config = dict(
    arch='resnet_bottleneck',
    model='image classifier',
    dataset='photos of plants, animals and fungi (iNaturalist)',
    train_examples=77898,
    image_size=48,
    crop_scale_min=0.5,
    horizontal_flip=True,
    translate=0.06,
    rotation_deg=5,
    color_jitter=0.1,
    targets=['family', 'species'],
    num_classes=[181, 646],
    norm='batchnorm',
    hidden_act='relu',
    depths=[2, 3, 4, 2],
    kernel_size=3,
    stem='deep',
    avg_pool_shortcut=False,
    dropout=0.05,
    widths=[128, 192, 288, 432],
    label_smoothing=0.05,
    loss='cross_entropy',
    init='kaiming_normal',
    residual_init='none',
    optimizer='muon',
    muon_scale='spectral',
    learning_rate=0.011,
    momentum=0.9,
    nesterov=True,
    orthogonalizer='polar_express',
    adamw_lr_other_params=0.0023,
    max_grad_norm=3.0,
    max_steps=24400,
    batch_size=256,
    epochs=80.2,
    lr_schedule='cosine',
    final_lr_fraction=0.05,
    warmup_steps=1220,
    weight_decay=0.01,
    adamw_weight_decay_other_params=0.01,
)
Rows from block 6, named by matrix and row number. Each number is 200 + 30 x the weight over the matrix's rms, rounded and kept within 0 to 999. All counts start at 0.
# convs0: reduce pointwise conv (model.blocks.6.convs.0.weight, 72x288x1x1), inputs 96-191
convs0.2,176,192,206,178,179,211,182,150,222,281,233,193,181,208,206,208,170,177,185,207,222,218,194,177,204,221,182,255,207,297,168,181,183,175,168,201,199,153,210,147,156,161,171,234,169,222,161,212,209,219,177,183,193,155,184,169,193,169,147,197,210,230,270,226,225,201,166,201,139,201,159,201,203,168,234,160,173,246,141,196,144,180,174,244,188,237,200,210,235,244,191,204,190,148,207,220
convs0.3,220,227,178,171,163,259,187,205,189,171,207,198,205,151,218,184,220,189,191,205,139,185,175,165,219,246,190,169,183,172,153,168,217,203,172,235,180,164,225,225,195,218,189,182,186,224,187,205,132,214,203,195,253,237,244,210,208,204,247,221,188,154,245,214,171,165,179,267,210,180,213,211,248,174,208,272,208,212,178,201,178,238,196,186,167,211,180,163,235,194,205,154,171,192,203,144
convs0.4,208,256,232,161,150,182,186,200,210,159,224,246,239,176,187,211,185,230,190,193,176,212,181,173,180,220,148,156,217,188,174,154,190,212,196,149,164,173,159,231,203,206,204,187,210,227,172,156,185,197,178,221,241,150,197,219,234,200,191,118,152,244,170,138,167,232,161,235,198,177,236,154,202,217,186,230,215,197,232,196,182,224,161,217,219,202,228,208,153,200,191,156,174,189,205,156
convs0.5,221,207,212,178,197,211,186,179,221,211,153,135,198,214,185,163,198,230,159,159,197,237,212,227,220,176,197,181,203,227,207,173,191,198,177,200,243,220,179,231,138,209,184,210,181,158,171,175,306,146,233,186,220,216,248,213,168,160,165,173,181,219,204,182,187,177,198,198,162,180,228,202,179,177,163,191,186,236,188,216,183,195,180,181,206,165,216,189,212,168,175,226,184,239,272,273
convs0.6,174,237,239,186,168,221,240,198,176,179,255,205,210,214,209,207,249,239,164,200,216,136,228,169,246,254,197,203,222,177,132,246,222,257,238,218,222,216,192,249,228,186,206,184,252,145,186,247,220,209,173,192,121,224,187,197,167,153,176,195,207,203,190,203,258,212,184,223,169,218,184,191,188,216,204,203,149,189,183,200,243,251,192,211,217,216,173,204,242,196,173,214,207,191,187,148
convs0.7,236,223,230,243,234,218,184,133,150,164,208,184,233,193,157,215,156,211,205,175,176,149,201,219,196,176,156,188,195,243,238,219,185,234,192,220,217,187,155,216,184,153,177,235,197,221,116,210,148,240,217,232,182,208,158,242,177,251,240,181,182,205,212,212,175,207,217,174,243,217,242,211,179,105,184,209,177,195,229,197,187,221,204,191,216,201,228,224,167,233,262,179,166,197,162,208
convs0.8,189,181,253,197,227,228,196,162,238,206,211,179,248,207,223,207,187,182,221,228,195,218,201,161,195,205,168,213,223,176,205,198,187,252,174,204,266,203,234,218,167,240,191,132,233,183,213,213,233,249,225,157,192,192,189,201,186,245,234,174,209,180,209,217,170,193,188,171,237,208,278,200,209,210,216,198,187,150,180,173,187,209,258,221,237,175,191,180,199,213,197,177,227,259,230,229
convs0.9,227,189,134,186,266,194,214,269,215,153,216,179,190,176,165,251,224,204,232,175,188,178,237,160,179,193,226,168,207,210,281,178,184,219,250,196,193,226,162,212,186,156,181,203,187,162,235,231,173,210,215,202,148,250,222,162,175,236,188,196,177,211,236,182,164,198,257,176,201,181,204,209,235,176,232,166,167,226,267,168,185,207,171,282,196,216,208,216,193,174,169,235,189,187,284,233
convs0.10,164,199,236,187,216,208,169,203,233,205,183,230,172,185,228,187,201,222,205,216,186,236,177,139,215,166,197,226,197,148,202,173,216,199,161,197,248,197,288,200,147,247,266,210,212,191,192,192,234,204,199,230,214,233,256,183,173,237,189,223,158,253,210,223,208,214,229,230,186,268,183,148,198,210,213,213,165,200,176,182,257,167,255,169,195,223,221,212,193,207,230,225,209,221,198,176
convs0.11,237,235,200,205,217,196,222,187,247,175,232,193,220,197,181,247,217,223,209,162,256,168,195,158,183,198,236,184,158,243,205,194,209,223,234,255,224,209,164,268,179,214,214,150,180,208,157,215,232,244,248,184,168,185,180,253,173,171,210,206,261,203,249,192,203,243,201,211,189,132,189,244,176,219,178,181,203,193,209,221,192,176,205,164,230,234,175,181,146,173,248,180,179,206,199,200
convs0.12,221,275,200,174,270,236,191,177,198,195,220,189,198,183,218,163,230,189,220,180,207,188,192,120,237,216,193,191,187,163,223,230,242,221,193,235,243,177,171,204,239,206,197,181,149,185,229,203,192,239,179,267,242,194,233,219,216,218,202,174,145,272,213,207,227,237,309,210,245,194,207,205,229,157,219,183,182,244,216,253,198,164,175,239,192,217,180,246,211,231,208,243,221,211,199,203
convs0.13,212,226,187,183,182,201,236,176,193,248,218,181,195,194,207,217,268,169,173,167,216,222,228,228,252,220,204,200,160,212,140,207,263,180,260,259,225,267,216,191,156,148,208,170,221,180,216,229,172,210,183,211,165,191,153,181,205,189,177,222,176,177,170,140,143,215,231,155,204,205,229,244,191,243,227,178,131,216,181,252,185,174,170,210,236,227,144,171,167,174,276,200,226,205,198,177
convs0.14,171,144,200,180,158,198,211,189,203,200,237,194,209,176,196,176,201,186,234,203,249,201,213,189,169,220,136,302,135,226,207,237,169,184,198,207,222,235,238,161,219,196,164,201,222,210,237,229,192,181,189,199,232,179,191,204,242,180,194,279,200,210,165,185,168,215,214,194,214,157,181,175,198,188,174,202,251,190,224,193,195,174,203,211,193,160,169,182,193,188,231,180,180,205,252,209
convs0.15,242,205,204,182,214,268,252,193,197,205,196,190,197,198,203,186,211,231,220,249,170,209,157,144,236,248,181,281,217,199,191,209,211,233,210,178,201,214,193,213,149,206,168,173,140,180,206,194,162,226,190,230,197,180,163,216,202,224,174,189,180,193,211,227,185,196,142,216,194,223,210,186,195,166,217,179,193,161,240,237,179,207,153,228,223,209,168,166,197,203,189,262,240,182,198,177
convs0.16,262,230,181,229,253,229,209,219,219,154,285,195,223,225,205,164,241,202,199,179,217,171,203,203,197,185,217,189,239,184,211,199,231,194,185,214,180,192,181,174,197,189,196,221,245,219,211,206,163,155,191,201,192,150,178,167,210,236,220,152,181,114,213,183,183,244,198,150,196,176,158,182,266,172,182,208,195,214,222,170,201,197,165,227,196,202,218,176,217,186,157,183,183,146,163,220
convs0.17,222,183,183,148,228,173,259,178,225,236,169,170,202,189,202,218,257,186,144,210,154,254,200,206,229,220,204,196,159,236,164,184,163,166,186,183,165,225,161,172,193,189,219,162,294,163,186,202,262,222,179,254,230,250,223,165,249,230,209,153,273,199,242,171,186,185,209,187,192,252,190,283,226,170,207,194,189,231,197,203,177,175,207,155,192,241,250,174,211,187,205,164,254,161,273,245
convs0.18,293,166,181,197,207,203,189,200,243,196,216,192,145,216,164,170,198,205,191,159,177,152,249,175,206,239,190,125,139,200,212,190,182,158,269,194,170,199,210,140,173,206,265,190,179,217,228,209,205,240,201,216,199,187,234,205,190,149,184,220,200,205,167,181,222,249,191,197,222,200,213,220,232,174,166,250,222,190,178,159,196,266,223,243,177,213,176,157,174,201,138,172,172,203,253,216
convs0.19,228,228,214,234,202,230,175,216,194,191,190,180,157,211,198,131,193,172,151,190,127,156,222,238,226,210,230,235,187,221,183,182,177,192,188,192,238,219,212,172,184,239,182,233,193,239,138,256,151,270,191,215,172,227,215,219,191,232,173,154,246,218,166,184,176,195,194,215,210,157,182,222,266,200,220,233,244,186,193,217,211,229,199,201,224,165,210,199,238,212,193,186,241,225,187,160
convs0.20,192,206,209,219,223,208,194,164,205,218,194,210,252,209,211,147,188,195,195,179,154,205,137,203,197,272,196,185,259,225,125,160,235,216,199,181,167,259,199,217,233,186,174,215,173,180,224,211,168,199,197,250,230,272,197,193,196,244,207,208,188,171,175,239,222,193,183,236,195,174,221,193,193,221,181,182,214,146,171,192,179,238,168,204,217,182,202,161,181,240,209,226,165,155,203,171
convs0.21,215,173,142,191,209,175,221,203,179,191,191,220,253,129,143,208,224,269,200,245,148,194,207,178,161,211,191,160,151,172,203,200,216,206,214,188,217,143,183,179,224,182,186,205,159,184,234,198,227,218,238,158,209,195,258,195,186,184,219,223,219,165,214,184,145,165,241,246,155,203,202,231,141,159,184,214,199,182,153,204,267,230,216,200,214,192,122,216,175,254,161,170,181,213,244,206
convs0.22,204,239,166,163,146,214,211,183,207,243,174,273,248,266,217,195,147,211,197,173,157,178,234,120,140,218,195,225,210,200,286,193,202,195,252,150,231,156,167,178,199,162,202,181,213,176,225,222,240,204,220,208,183,153,200,218,209,185,202,197,185,217,180,237,249,202,178,171,145,165,263,281,199,192,230,219,142,210,153,206,175,170,196,215,165,229,176,240,187,151,218,165,188,191,214,265
convs0.23,227,224,227,201,178,249,141,234,179,185,211,211,206,181,183,186,211,192,172,200,227,212,182,188,207,136,213,261,219,197,249,157,168,158,184,249,149,194,181,212,192,170,233,195,202,160,229,219,170,172,202,204,243,239,183,272,198,157,219,195,258,165,221,223,246,231,169,201,176,242,202,123,213,220,225,159,201,192,207,140,212,226,199,242,208,223,216,204,174,244,218,167,208,189,185,172
convs0.24,183,159,233,192,239,228,247,204,209,211,162,197,255,264,206,244,214,233,194,189,190,181,233,166,195,175,194,187,222,197,251,167,156,216,205,181,185,219,214,224,232,264,240,197,197,166,224,191,202,178,139,235,268,191,213,226,191,203,212,232,204,171,204,201,229,175,148,196,224,240,198,180,195,175,151,153,183,190,228,196,233,222,204,178,225,170,192,196,192,203,240,127,184,232,224,220
convs0.25,115,184,228,215,248,205,191,210,179,207,207,218,194,189,205,181,129,224,213,207,177,208,196,178,196,218,227,191,200,193,243,176,187,214,153,227,180,236,197,228,182,255,155,163,190,247,183,233,171,202,185,230,181,190,253,264,178,194,248,127,270,242,188,163,176,287,250,177,175,240,210,259,199,163,190,232,215,207,166,140,191,253,179,216,182,205,224,144,165,206,217,184,211,212,264,193
convs0.26,181,164,202,147,180,163,195,215,181,179,184,206,211,171,205,247,216,184,211,131,215,226,163,223,213,189,116,159,159,172,183,225,200,205,175,214,208,129,175,189,219,254,150,177,169,188,153,195,162,193,179,212,202,237,185,206,199,183,190,188,185,177,223,252,227,162,227,160,233,182,196,180,195,239,198,217,194,191,199,257,187,147,172,226,202,213,172,226,210,198,186,177,277,163,210,229
convs0.27,157,254,166,169,202,214,207,198,201,174,190,253,151,188,175,210,172,228,187,232,167,200,203,244,162,161,161,187,186,177,198,181,181,214,230,206,206,189,172,221,170,211,162,193,251,183,215,182,193,199,150,200,184,175,180,140,249,172,169,256,186,234,174,153,245,195,186,141,178,174,174,175,199,226,206,214,194,149,267,169,165,238,198,225,235,191,228,185,178,205,191,183,201,158,150,202
convs0.28,126,216,200,189,224,223,190,209,231,185,178,226,247,183,224,272,213,172,203,184,158,203,204,157,157,187,246,219,243,181,175,234,227,211,198,211,238,152,188,201,198,242,208,195,182,199,166,164,152,275,184,167,201,207,164,113,267,231,192,246,198,171,229,154,221,162,182,185,204,145,185,158,209,203,216,232,216,174,159,180,191,213,200,179,193,140,205,240,185,168,171,166,241,174,207,228
convs0.29,174,136,263,107,219,217,166,186,215,167,203,148,163,186,237,153,171,158,213,201,143,200,188,174,233,247,223,254,191,174,194,195,195,213,209,182,207,209,250,210,186,147,258,216,172,203,225,165,226,174,206,209,226,212,204,181,196,179,224,201,198,146,248,244,202,208,216,166,193,185,162,148,184,181,217,159,189,195,244,201,206,171,252,267,238,157,188,214,180,161,157,174,202,158,196,177
convs0.30,197,145,178,188,169,232,199,221,198,162,189,151,230,213,224,227,230,253,224,148,188,245,129,221,174,171,204,158,144,221,194,272,223,220,219,209,218,170,250,220,160,218,220,159,198,217,206,157,215,199,136,223,203,171,168,176,155,158,186,171,178,225,240,165,237,211,233,230,167,187,234,132,197,220,222,216,182,183,193,226,194,225,210,272,216,217,185,207,280,192,178,147,195,155,192,284
convs0.31,222,159,181,187,184,228,194,176,190,166,175,164,235,198,231,196,210,150,153,188,188,203,174,267,216,177,236,218,243,147,216,163,186,175,157,212,190,209,176,224,175,195,186,239,239,224,225,221,157,261,145,219,188,179,210,196,197,153,157,108,182,217,201,151,180,182,198,251,197,192,218,238,232,180,195,202,214,231,171,162,215,172,196,247,211,225,217,169,187,170,148,183,188,220,199,224
convs0.32,176,227,184,245,182,207,184,222,211,230,207,272,199,201,227,239,285,200,170,164,225,192,202,206,236,214,190,175,219,160,177,156,174,181,193,169,184,184,203,212,287,257,140,187,212,238,215,207,190,234,234,222,193,197,178,186,249,208,185,192,204,158,173,256,199,192,161,184,214,184,189,254,172,155,181,185,240,176,215,238,182,232,178,195,156,174,228,168,181,242,272,223,217,217,180,202
convs0.33,163,103,204,163,235,183,215,248,186,175,260,183,174,210,213,217,225,231,207,199,193,205,216,160,215,172,186,213,231,188,133,212,242,176,230,164,152,213,211,177,184,165,240,210,171,205,197,162,189,235,281,214,181,185,208,191,248,205,215,233,190,189,213,183,182,200,185,309,200,221,240,208,147,153,229,221,198,235,171,239,206,183,207,172,173,218,178,229,220,180,201,183,193,270,215,176
convs0.34,147,217,170,151,215,172,220,179,217,131,202,208,261,167,232,163,221,144,211,191,179,165,215,244,220,163,191,188,154,154,203,191,182,207,219,132,188,276,196,178,176,193,183,193,175,187,170,221,177,184,197,194,196,205,217,200,197,215,217,270,224,238,187,234,197,205,183,209,199,216,203,219,171,194,155,196,192,163,207,206,181,172,213,193,193,137,231,202,209,186,157,181,200,185,191,195
convs0.35,209,140,188,175,228,164,195,263,214,205,191,209,220,156,191,172,148,207,237,205,151,143,167,242,242,224,247,164,190,228,173,201,210,251,164,171,156,217,214,199,208,177,192,189,195,234,207,270,206,159,154,188,164,180,212,165,184,213,142,207,189,182,192,223,219,229,230,200,217,154,229,180,192,208,178,192,231,137,213,178,233,183,217,201,248,166,225,163,191,205,272,189,146,178,233,202
convs0.36,247,219,217,187,256,176,170,226,241,215,205,188,158,167,175,217,184,180,198,199,155,194,187,160,164,221,246,193,219,169,198,216,210,189,178,236,180,201,189,155,198,211,219,211,219,171,176,244,205,232,165,226,201,219,248,133,194,186,208,194,141,261,236,157,215,191,284,203,190,255,202,175,197,184,172,189,248,204,162,240,197,208,254,224,172,199,184,218,247,179,227,217,186,190,184,180
convs0.37,175,172,223,189,161,194,137,317,189,179,190,170,214,203,180,191,192,208,156,181,170,188,195,241,160,237,192,276,190,132,183,213,202,211,194,187,195,201,189,236,153,211,212,175,237,194,192,164,174,151,204,230,223,216,144,163,194,208,183,197,229,152,248,187,197,276,242,191,201,231,183,215,201,168,174,231,200,196,266,197,225,204,192,199,203,233,166,220,185,167,196,181,229,227,235,180
convs0.38,181,162,186,183,197,201,214,256,221,142,224,211,206,157,239,188,236,217,213,177,275,194,182,215,193,233,223,222,175,217,169,195,223,140,189,176,219,178,204,199,174,188,223,196,240,153,185,223,190,188,217,208,153,188,225,213,163,167,200,191,217,203,214,223,278,192,166,187,165,187,195,177,208,139,212,198,216,205,171,180,157,164,212,149,319,178,197,174,273,162,217,195,234,255,234,203
convs0.39,231,221,171,172,195,186,216,217,236,217,132,217,164,215,280,182,162,191,157,192,221,226,174,157,174,194,203,214,184,209,225,231,207,232,217,224,226,205,213,236,166,204,221,176,167,303,257,147,187,184,205,177,180,200,172,225,228,191,176,169,218,181,232,182,146,195,156,189,168,192,204,250,212,213,215,200,198,198,263,275,232,183,223,202,176,167,201,180,146,151,201,217,158,210,210,164
convs0.40,226,251,233,195,176,196,186,205,216,203,226,220,208,202,265,177,197,173,188,191,189,184,175,172,222,185,207,193,220,186,220,197,200,208,200,203,176,251,165,185,209,260,204,178,203,199,242,210,236,225,192,221,177,182,187,231,198,236,184,197,212,231,251,232,188,212,193,235,193,162,230,197,196,219,203,210,173,220,205,228,234,182,235,189,249,160,242,262,192,128,155,214,171,238,213,224
convs0.41,222,194,187,212,155,232,181,191,177,166,216,179,180,244,209,184,184,197,209,183,246,145,199,184,195,212,198,214,159,210,224,245,204,231,223,168,149,241,159,152,170,242,200,158,156,207,144,176,198,198,223,191,225,173,193,236,149,212,197,165,237,243,171,141,211,189,179,186,192,200,199,187,192,237,228,158,129,192,168,207,215,184,204,226,159,201,188,193,217,180,230,215,205,195,217,214
convs0.42,188,161,179,166,198,214,184,201,229,252,159,207,157,178,205,183,220,193,205,230,203,224,203,160,224,195,144,243,241,184,178,180,225,163,165,230,176,195,160,177,202,241,212,188,202,183,219,167,243,161,184,210,179,165,277,189,163,213,214,148,194,220,170,173,171,282,226,198,279,189,185,127,211,159,161,231,223,145,224,228,226,168,252,178,193,208,212,249,198,182,178,200,247,167,192,223
convs0.43,224,252,182,215,200,201,245,161,202,161,178,178,200,185,237,192,187,247,194,215,212,210,187,208,223,195,214,190,242,190,154,186,245,205,202,180,214,220,197,142,192,181,226,225,162,182,195,222,225,163,176,194,163,216,245,188,175,169,171,192,173,228,230,190,275,176,203,211,205,211,193,164,207,208,300,236,180,260,226,217,176,202,166,199,208,218,207,203,210,289,181,148,222,196,151,150
convs0.44,175,215,202,182,209,193,233,212,224,197,172,194,198,199,213,161,202,219,249,231,142,201,168,159,243,235,212,173,241,181,200,165,216,203,176,226,183,230,228,213,217,156,156,127,242,211,188,245,186,219,183,178,171,150,183,190,266,159,198,187,248,238,193,107,222,217,171,233,191,176,206,200,148,158,204,206,135,184,167,167,162,150,225,238,186,258,236,166,167,206,158,215,188,240,231,214
convs0.45,195,228,183,198,199,223,271,207,187,197,217,148,157,208,156,196,183,193,180,164,177,174,231,233,185,230,220,183,154,228,266,231,180,202,177,186,199,167,233,195,193,134,213,187,196,204,183,238,185,252,245,185,193,203,210,179,189,183,214,169,205,170,172,135,188,192,204,214,205,234,234,171,151,188,154,270,167,198,193,232,144,184,198,175,201,186,238,219,250,203,208,201,189,216,191,150
convs0.46,201,240,248,225,250,181,194,171,231,224,170,143,243,237,258,192,169,273,225,155,126,156,189,189,227,253,173,231,188,213,238,240,175,254,229,160,176,191,231,227,204,180,201,242,206,148,183,207,248,262,190,237,228,171,162,214,235,187,229,168,211,214,197,194,213,183,202,270,192,195,232,167,268,167,172,186,238,208,209,191,182,212,186,126,180,151,197,175,176,159,210,214,215,179,202,196
convs0.47,150,173,177,212,187,175,216,188,187,248,251,172,236,178,179,238,246,155,178,220,274,212,187,223,217,238,287,228,210,180,201,204,192,231,215,179,227,187,237,170,226,172,202,241,205,173,230,147,151,234,196,226,186,167,169,190,238,228,237,119,204,204,198,173,241,169,251,243,196,237,212,196,169,168,190,205,180,195,247,182,222,178,222,203,209,197,210,189,190,248,185,236,172,227,198,234
convs0.48,165,176,221,208,199,197,223,177,222,179,244,201,178,126,195,201,180,280,204,206,207,235,201,220,164,221,215,166,196,217,177,184,195,190,218,207,179,192,241,172,233,184,176,199,259,171,173,213,212,176,211,164,221,223,191,205,171,216,206,225,187,153,214,233,198,206,151,152,141,181,173,302,242,181,237,186,223,234,158,162,215,179,183,179,234,201,214,210,167,216,196,174,181,139,207,192
convs0.49,194,182,194,222,191,200,159,210,198,191,195,234,151,212,268,188,187,156,213,212,184,188,256,220,148,164,218,115,191,255,195,200,195,183,176,177,231,213,227,207,188,253,180,231,219,185,227,239,185,178,217,209,183,206,178,200,214,220,228,143,203,207,231,191,232,186,245,234,179,213,211,167,194,118,226,151,206,187,194,238,257,183,166,195,143,226,246,158,208,179,211,159,200,177,212,199
convs0.50,207,183,259,194,257,189,181,189,180,123,140,192,187,196,192,200,264,191,220,199,226,160,237,181,222,206,213,222,206,193,214,249,196,199,209,237,193,203,178,135,213,228,228,197,214,173,198,192,159,162,215,230,208,238,279,201,216,174,188,237,198,232,262,208,237,151,179,142,218,195,190,207,180,166,151,230,211,223,201,252,251,208,187,187,177,268,197,186,203,234,223,212,197,199,177,214
convs0.51,213,212,201,230,194,142,228,182,176,205,231,198,171,212,240,195,227,201,186,215,208,248,247,151,206,168,218,191,206,219,199,217,179,198,175,247,198,177,246,248,168,179,153,202,239,156,214,138,160,185,163,240,174,206,269,196,189,189,202,158,243,217,188,148,203,198,182,224,174,172,252,185,166,152,128,170,265,204,213,205,162,225,223,186,127,157,219,180,150,268,230,199,270,225,186,185
convs0.52,225,255,189,246,205,294,208,138,259,185,196,212,208,242,230,186,243,178,188,204,152,229,184,248,155,187,202,219,257,174,217,188,162,249,232,203,251,199,208,230,190,180,218,135,228,225,241,200,115,206,203,185,215,170,164,192,159,180,202,216,266,180,193,150,173,178,179,209,163,180,241,233,249,145,241,198,198,209,170,182,229,188,187,218,200,216,175,194,235,178,222,218,258,186,235,168
convs0.53,211,219,265,194,224,212,200,188,157,200,217,193,204,148,180,182,219,201,186,192,217,187,218,180,166,206,174,214,156,232,222,198,212,211,196,196,287,231,244,221,229,168,164,184,158,224,208,200,187,163,177,177,203,138,245,216,165,236,221,189,235,183,180,263,175,203,232,219,202,215,214,222,228,198,193,145,206,159,191,271,189,206,208,170,232,117,251,208,220,157,194,202,196,181,178,185
convs0.54,224,190,219,225,203,211,199,193,166,200,240,213,235,187,183,209,186,173,199,179,180,220,221,222,198,186,173,194,155,226,179,212,178,240,198,208,214,249,197,196,215,248,202,187,189,189,221,170,186,178,207,195,197,233,234,260,221,201,230,207,207,150,167,246,117,200,211,253,241,226,217,165,167,254,244,207,242,226,194,201,172,186,220,190,223,197,174,199,218,204,167,219,211,237,211,223
convs0.55,188,204,247,241,266,219,201,189,200,185,158,173,198,176,208,214,234,177,198,198,212,253,167,201,189,164,203,223,158,180,202,191,182,216,239,174,216,190,229,201,203,218,187,224,188,240,217,222,168,269,233,257,188,173,201,166,171,228,224,231,180,193,131,164,192,270,214,147,172,163,188,242,159,200,184,188,225,158,203,215,145,165,221,201,210,195,188,162,176,172,139,197,192,208,189,187
convs0.56,268,200,239,226,198,193,185,224,231,166,226,232,208,226,219,202,264,184,241,207,189,169,178,165,212,184,206,178,172,194,181,207,167,241,214,163,127,124,223,219,244,193,184,177,202,234,199,233,227,278,209,198,174,173,220,226,198,183,161,266,216,186,195,202,257,192,213,224,196,170,191,208,177,232,201,123,190,173,179,198,211,211,175,245,215,211,202,237,185,236,198,164,248,241,200,184
convs0.57,165,139,211,177,224,225,167,199,200,224,226,178,179,169,220,208,214,217,214,219,155,198,183,202,225,194,258,196,238,216,211,196,284,194,212,194,253,178,193,196,208,220,214,221,166,225,199,211,257,166,224,201,208,183,177,196,251,196,233,192,196,213,182,154,228,219,191,238,184,184,191,193,280,204,173,176,243,273,217,199,135,211,163,173,193,200,197,188,182,195,233,223,162,225,172,171
convs0.58,193,168,164,213,280,189,165,185,186,188,208,172,194,187,205,228,204,239,193,255,176,214,177,260,186,241,206,250,202,207,187,197,185,217,209,180,156,183,206,168,206,172,175,198,240,177,154,163,236,140,162,213,180,191,178,149,243,195,161,192,202,227,199,157,172,159,221,287,181,235,226,173,130,193,220,183,208,218,235,199,166,223,183,244,216,201,176,260,277,194,177,137,202,215,190,210
convs0.59,244,175,161,240,188,196,185,225,149,186,160,159,214,169,169,243,149,216,235,175,127,228,174,261,193,196,267,172,228,168,169,230,166,163,213,150,182,276,172,264,226,202,179,204,143,211,203,219,174,193,219,240,198,154,204,194,199,224,211,246,187,166,200,258,213,220,239,173,217,235,236,178,207,181,177,192,235,161,173,184,243,220,184,192,171,214,216,160,161,279,228,195,208,164,186,216
convs0.60,164,249,201,244,194,184,173,206,239,220,178,174,205,203,191,187,253,201,206,169,182,248,273,211,181,228,219,229,100,156,223,194,195,195,199,207,191,251,122,171,166,202,185,199,230,232,198,238,212,186,153,179,208,217,210,232,212,240,203,187,177,180,184,225,180,161,259,229,230,163,199,131,221,210,205,198,199,190,242,197,231,248,196,199,166,248,176,222,188,208,179,201,195,208,236,206
convs0.61,165,211,158,166,223,201,209,236,198,158,235,216,191,184,223,197,189,195,189,185,178,225,162,209,184,230,200,169,184,159,203,235,185,183,153,178,193,205,218,157,239,131,207,153,205,224,216,194,219,152,188,189,174,189,211,171,181,212,233,171,209,236,215,137,183,202,202,189,261,183,210,212,276,236,194,208,182,257,215,236,138,174,228,161,194,190,133,216,223,224,166,189,201,215,214,230
convs0.62,268,217,183,174,202,185,197,180,210,194,183,193,182,204,236,132,196,207,224,192,191,215,179,185,229,165,186,176,169,249,234,146,185,198,189,193,209,211,203,182,172,254,231,196,133,265,204,206,193,155,188,204,229,210,206,213,228,226,262,225,168,230,220,252,218,208,179,196,197,225,162,175,205,212,229,172,248,198,192,177,157,189,214,135,239,171,156,229,232,251,199,193,188,216,236,209
convs0.63,211,213,256,195,269,152,178,178,175,180,190,249,164,162,150,144,227,157,232,211,144,211,204,154,243,153,222,211,201,240,191,154,186,168,223,183,170,162,167,242,179,196,201,180,243,226,183,163,232,192,208,159,184,216,229,173,168,199,228,200,173,148,168,220,210,188,172,216,227,206,203,166,239,252,187,197,248,211,212,204,238,197,251,174,290,183,230,210,213,180,139,199,232,178,210,170
convs0.64,192,203,161,136,229,234,217,223,221,253,196,135,134,185,208,168,115,200,287,230,153,184,184,165,210,159,205,167,165,234,200,197,186,246,200,198,168,223,239,240,182,205,195,236,192,169,205,211,195,213,166,174,190,206,200,236,159,219,153,210,174,179,176,239,235,189,194,232,213,185,187,228,153,290,229,202,260,202,182,200,219,230,194,170,218,204,217,180,188,191,193,180,186,228,186,206
convs0.65,139,187,238,209,266,230,163,195,262,161,246,194,206,241,258,184,214,232,244,214,172,230,233,135,166,194,142,169,190,234,169,165,186,245,256,189,212,249,257,240,192,205,241,148,162,271,162,240,196,207,175,220,131,200,227,203,241,196,210,176,219,175,209,191,195,217,151,181,153,188,224,144,206,158,173,212,201,233,200,234,187,209,185,198,186,187,187,188,212,168,206,192,220,190,194,182
convs0.66,216,216,181,234,211,209,175,209,227,126,171,212,198,226,209,151,204,169,177,173,204,175,211,148,201,172,216,217,177,249,183,209,157,215,172,176,174,192,188,223,169,224,166,221,170,195,181,249,234,201,208,222,182,184,261,168,164,252,195,154,202,210,218,175,195,163,229,218,220,235,163,196,153,199,193,236,205,127,179,161,211,225,219,150,206,225,205,206,212,219,222,194,210,263,165,203
convs0.67,192,219,242,241,170,249,183,205,216,230,214,198,221,160,172,243,213,196,192,220,158,213,212,216,168,197,200,249,190,252,191,261,239,108,230,185,186,214,183,158,189,178,184,206,223,263,195,221,182,229,229,143,152,175,199,246,192,189,180,190,186,194,197,242,150,229,200,216,181,183,199,200,176,231,189,187,189,174,184,148,239,225,201,191,175,198,185,188,207,209,114,239,236,228,193,184
convs0.68,244,223,199,175,192,188,218,191,214,139,238,172,175,206,205,131,205,234,193,162,162,184,199,278,198,197,205,198,152,199,224,231,225,200,201,208,217,215,226,170,208,168,217,197,170,201,245,224,204,170,214,207,283,261,247,199,225,242,132,160,204,229,139,248,169,223,195,159,168,223,170,219,149,178,206,214,198,155,202,168,183,227,239,179,182,213,215,176,188,261,172,228,224,173,166,208
convs0.69,211,261,165,191,155,137,226,192,198,207,219,245,220,214,173,232,188,225,207,192,169,242,194,202,211,169,177,175,224,227,200,212,194,225,178,162,260,208,194,212,209,212,145,214,234,179,217,182,208,208,209,221,175,181,225,149,220,185,243,179,233,180,218,231,159,242,208,246,197,191,205,338,206,188,180,182,209,234,243,220,196,201,193,204,271,151,177,220,161,200,202,240,179,178,185,199
convs0.70,158,220,177,197,168,265,218,258,264,155,224,228,192,174,108,205,135,218,223,181,187,183,197,234,200,230,231,193,156,202,199,238,266,234,220,189,204,258,164,282,173,191,152,246,230,167,190,171,151,192,213,182,218,197,181,216,258,237,195,183,190,240,188,233,157,146,216,204,214,175,155,227,219,210,214,186,229,208,196,218,172,228,176,213,220,173,169,206,189,196,163,175,224,146,143,237
convs0.71,169,146,208,217,236,206,270,182,194,173,209,220,137,159,220,173,226,181,215,193,225,205,212,206,154,201,185,235,174,223,143,201,196,213,173,184,217,241,232,278,213,172,229,207,172,157,187,191,202,190,189,168,222,183,203,172,192,147,177,173,272,264,159,236,237,154,207,191,214,234,158,283,202,191,143,180,167,167,215,145,225,194,219,226,146,195,198,220,208,153,213,164,213,176,178,181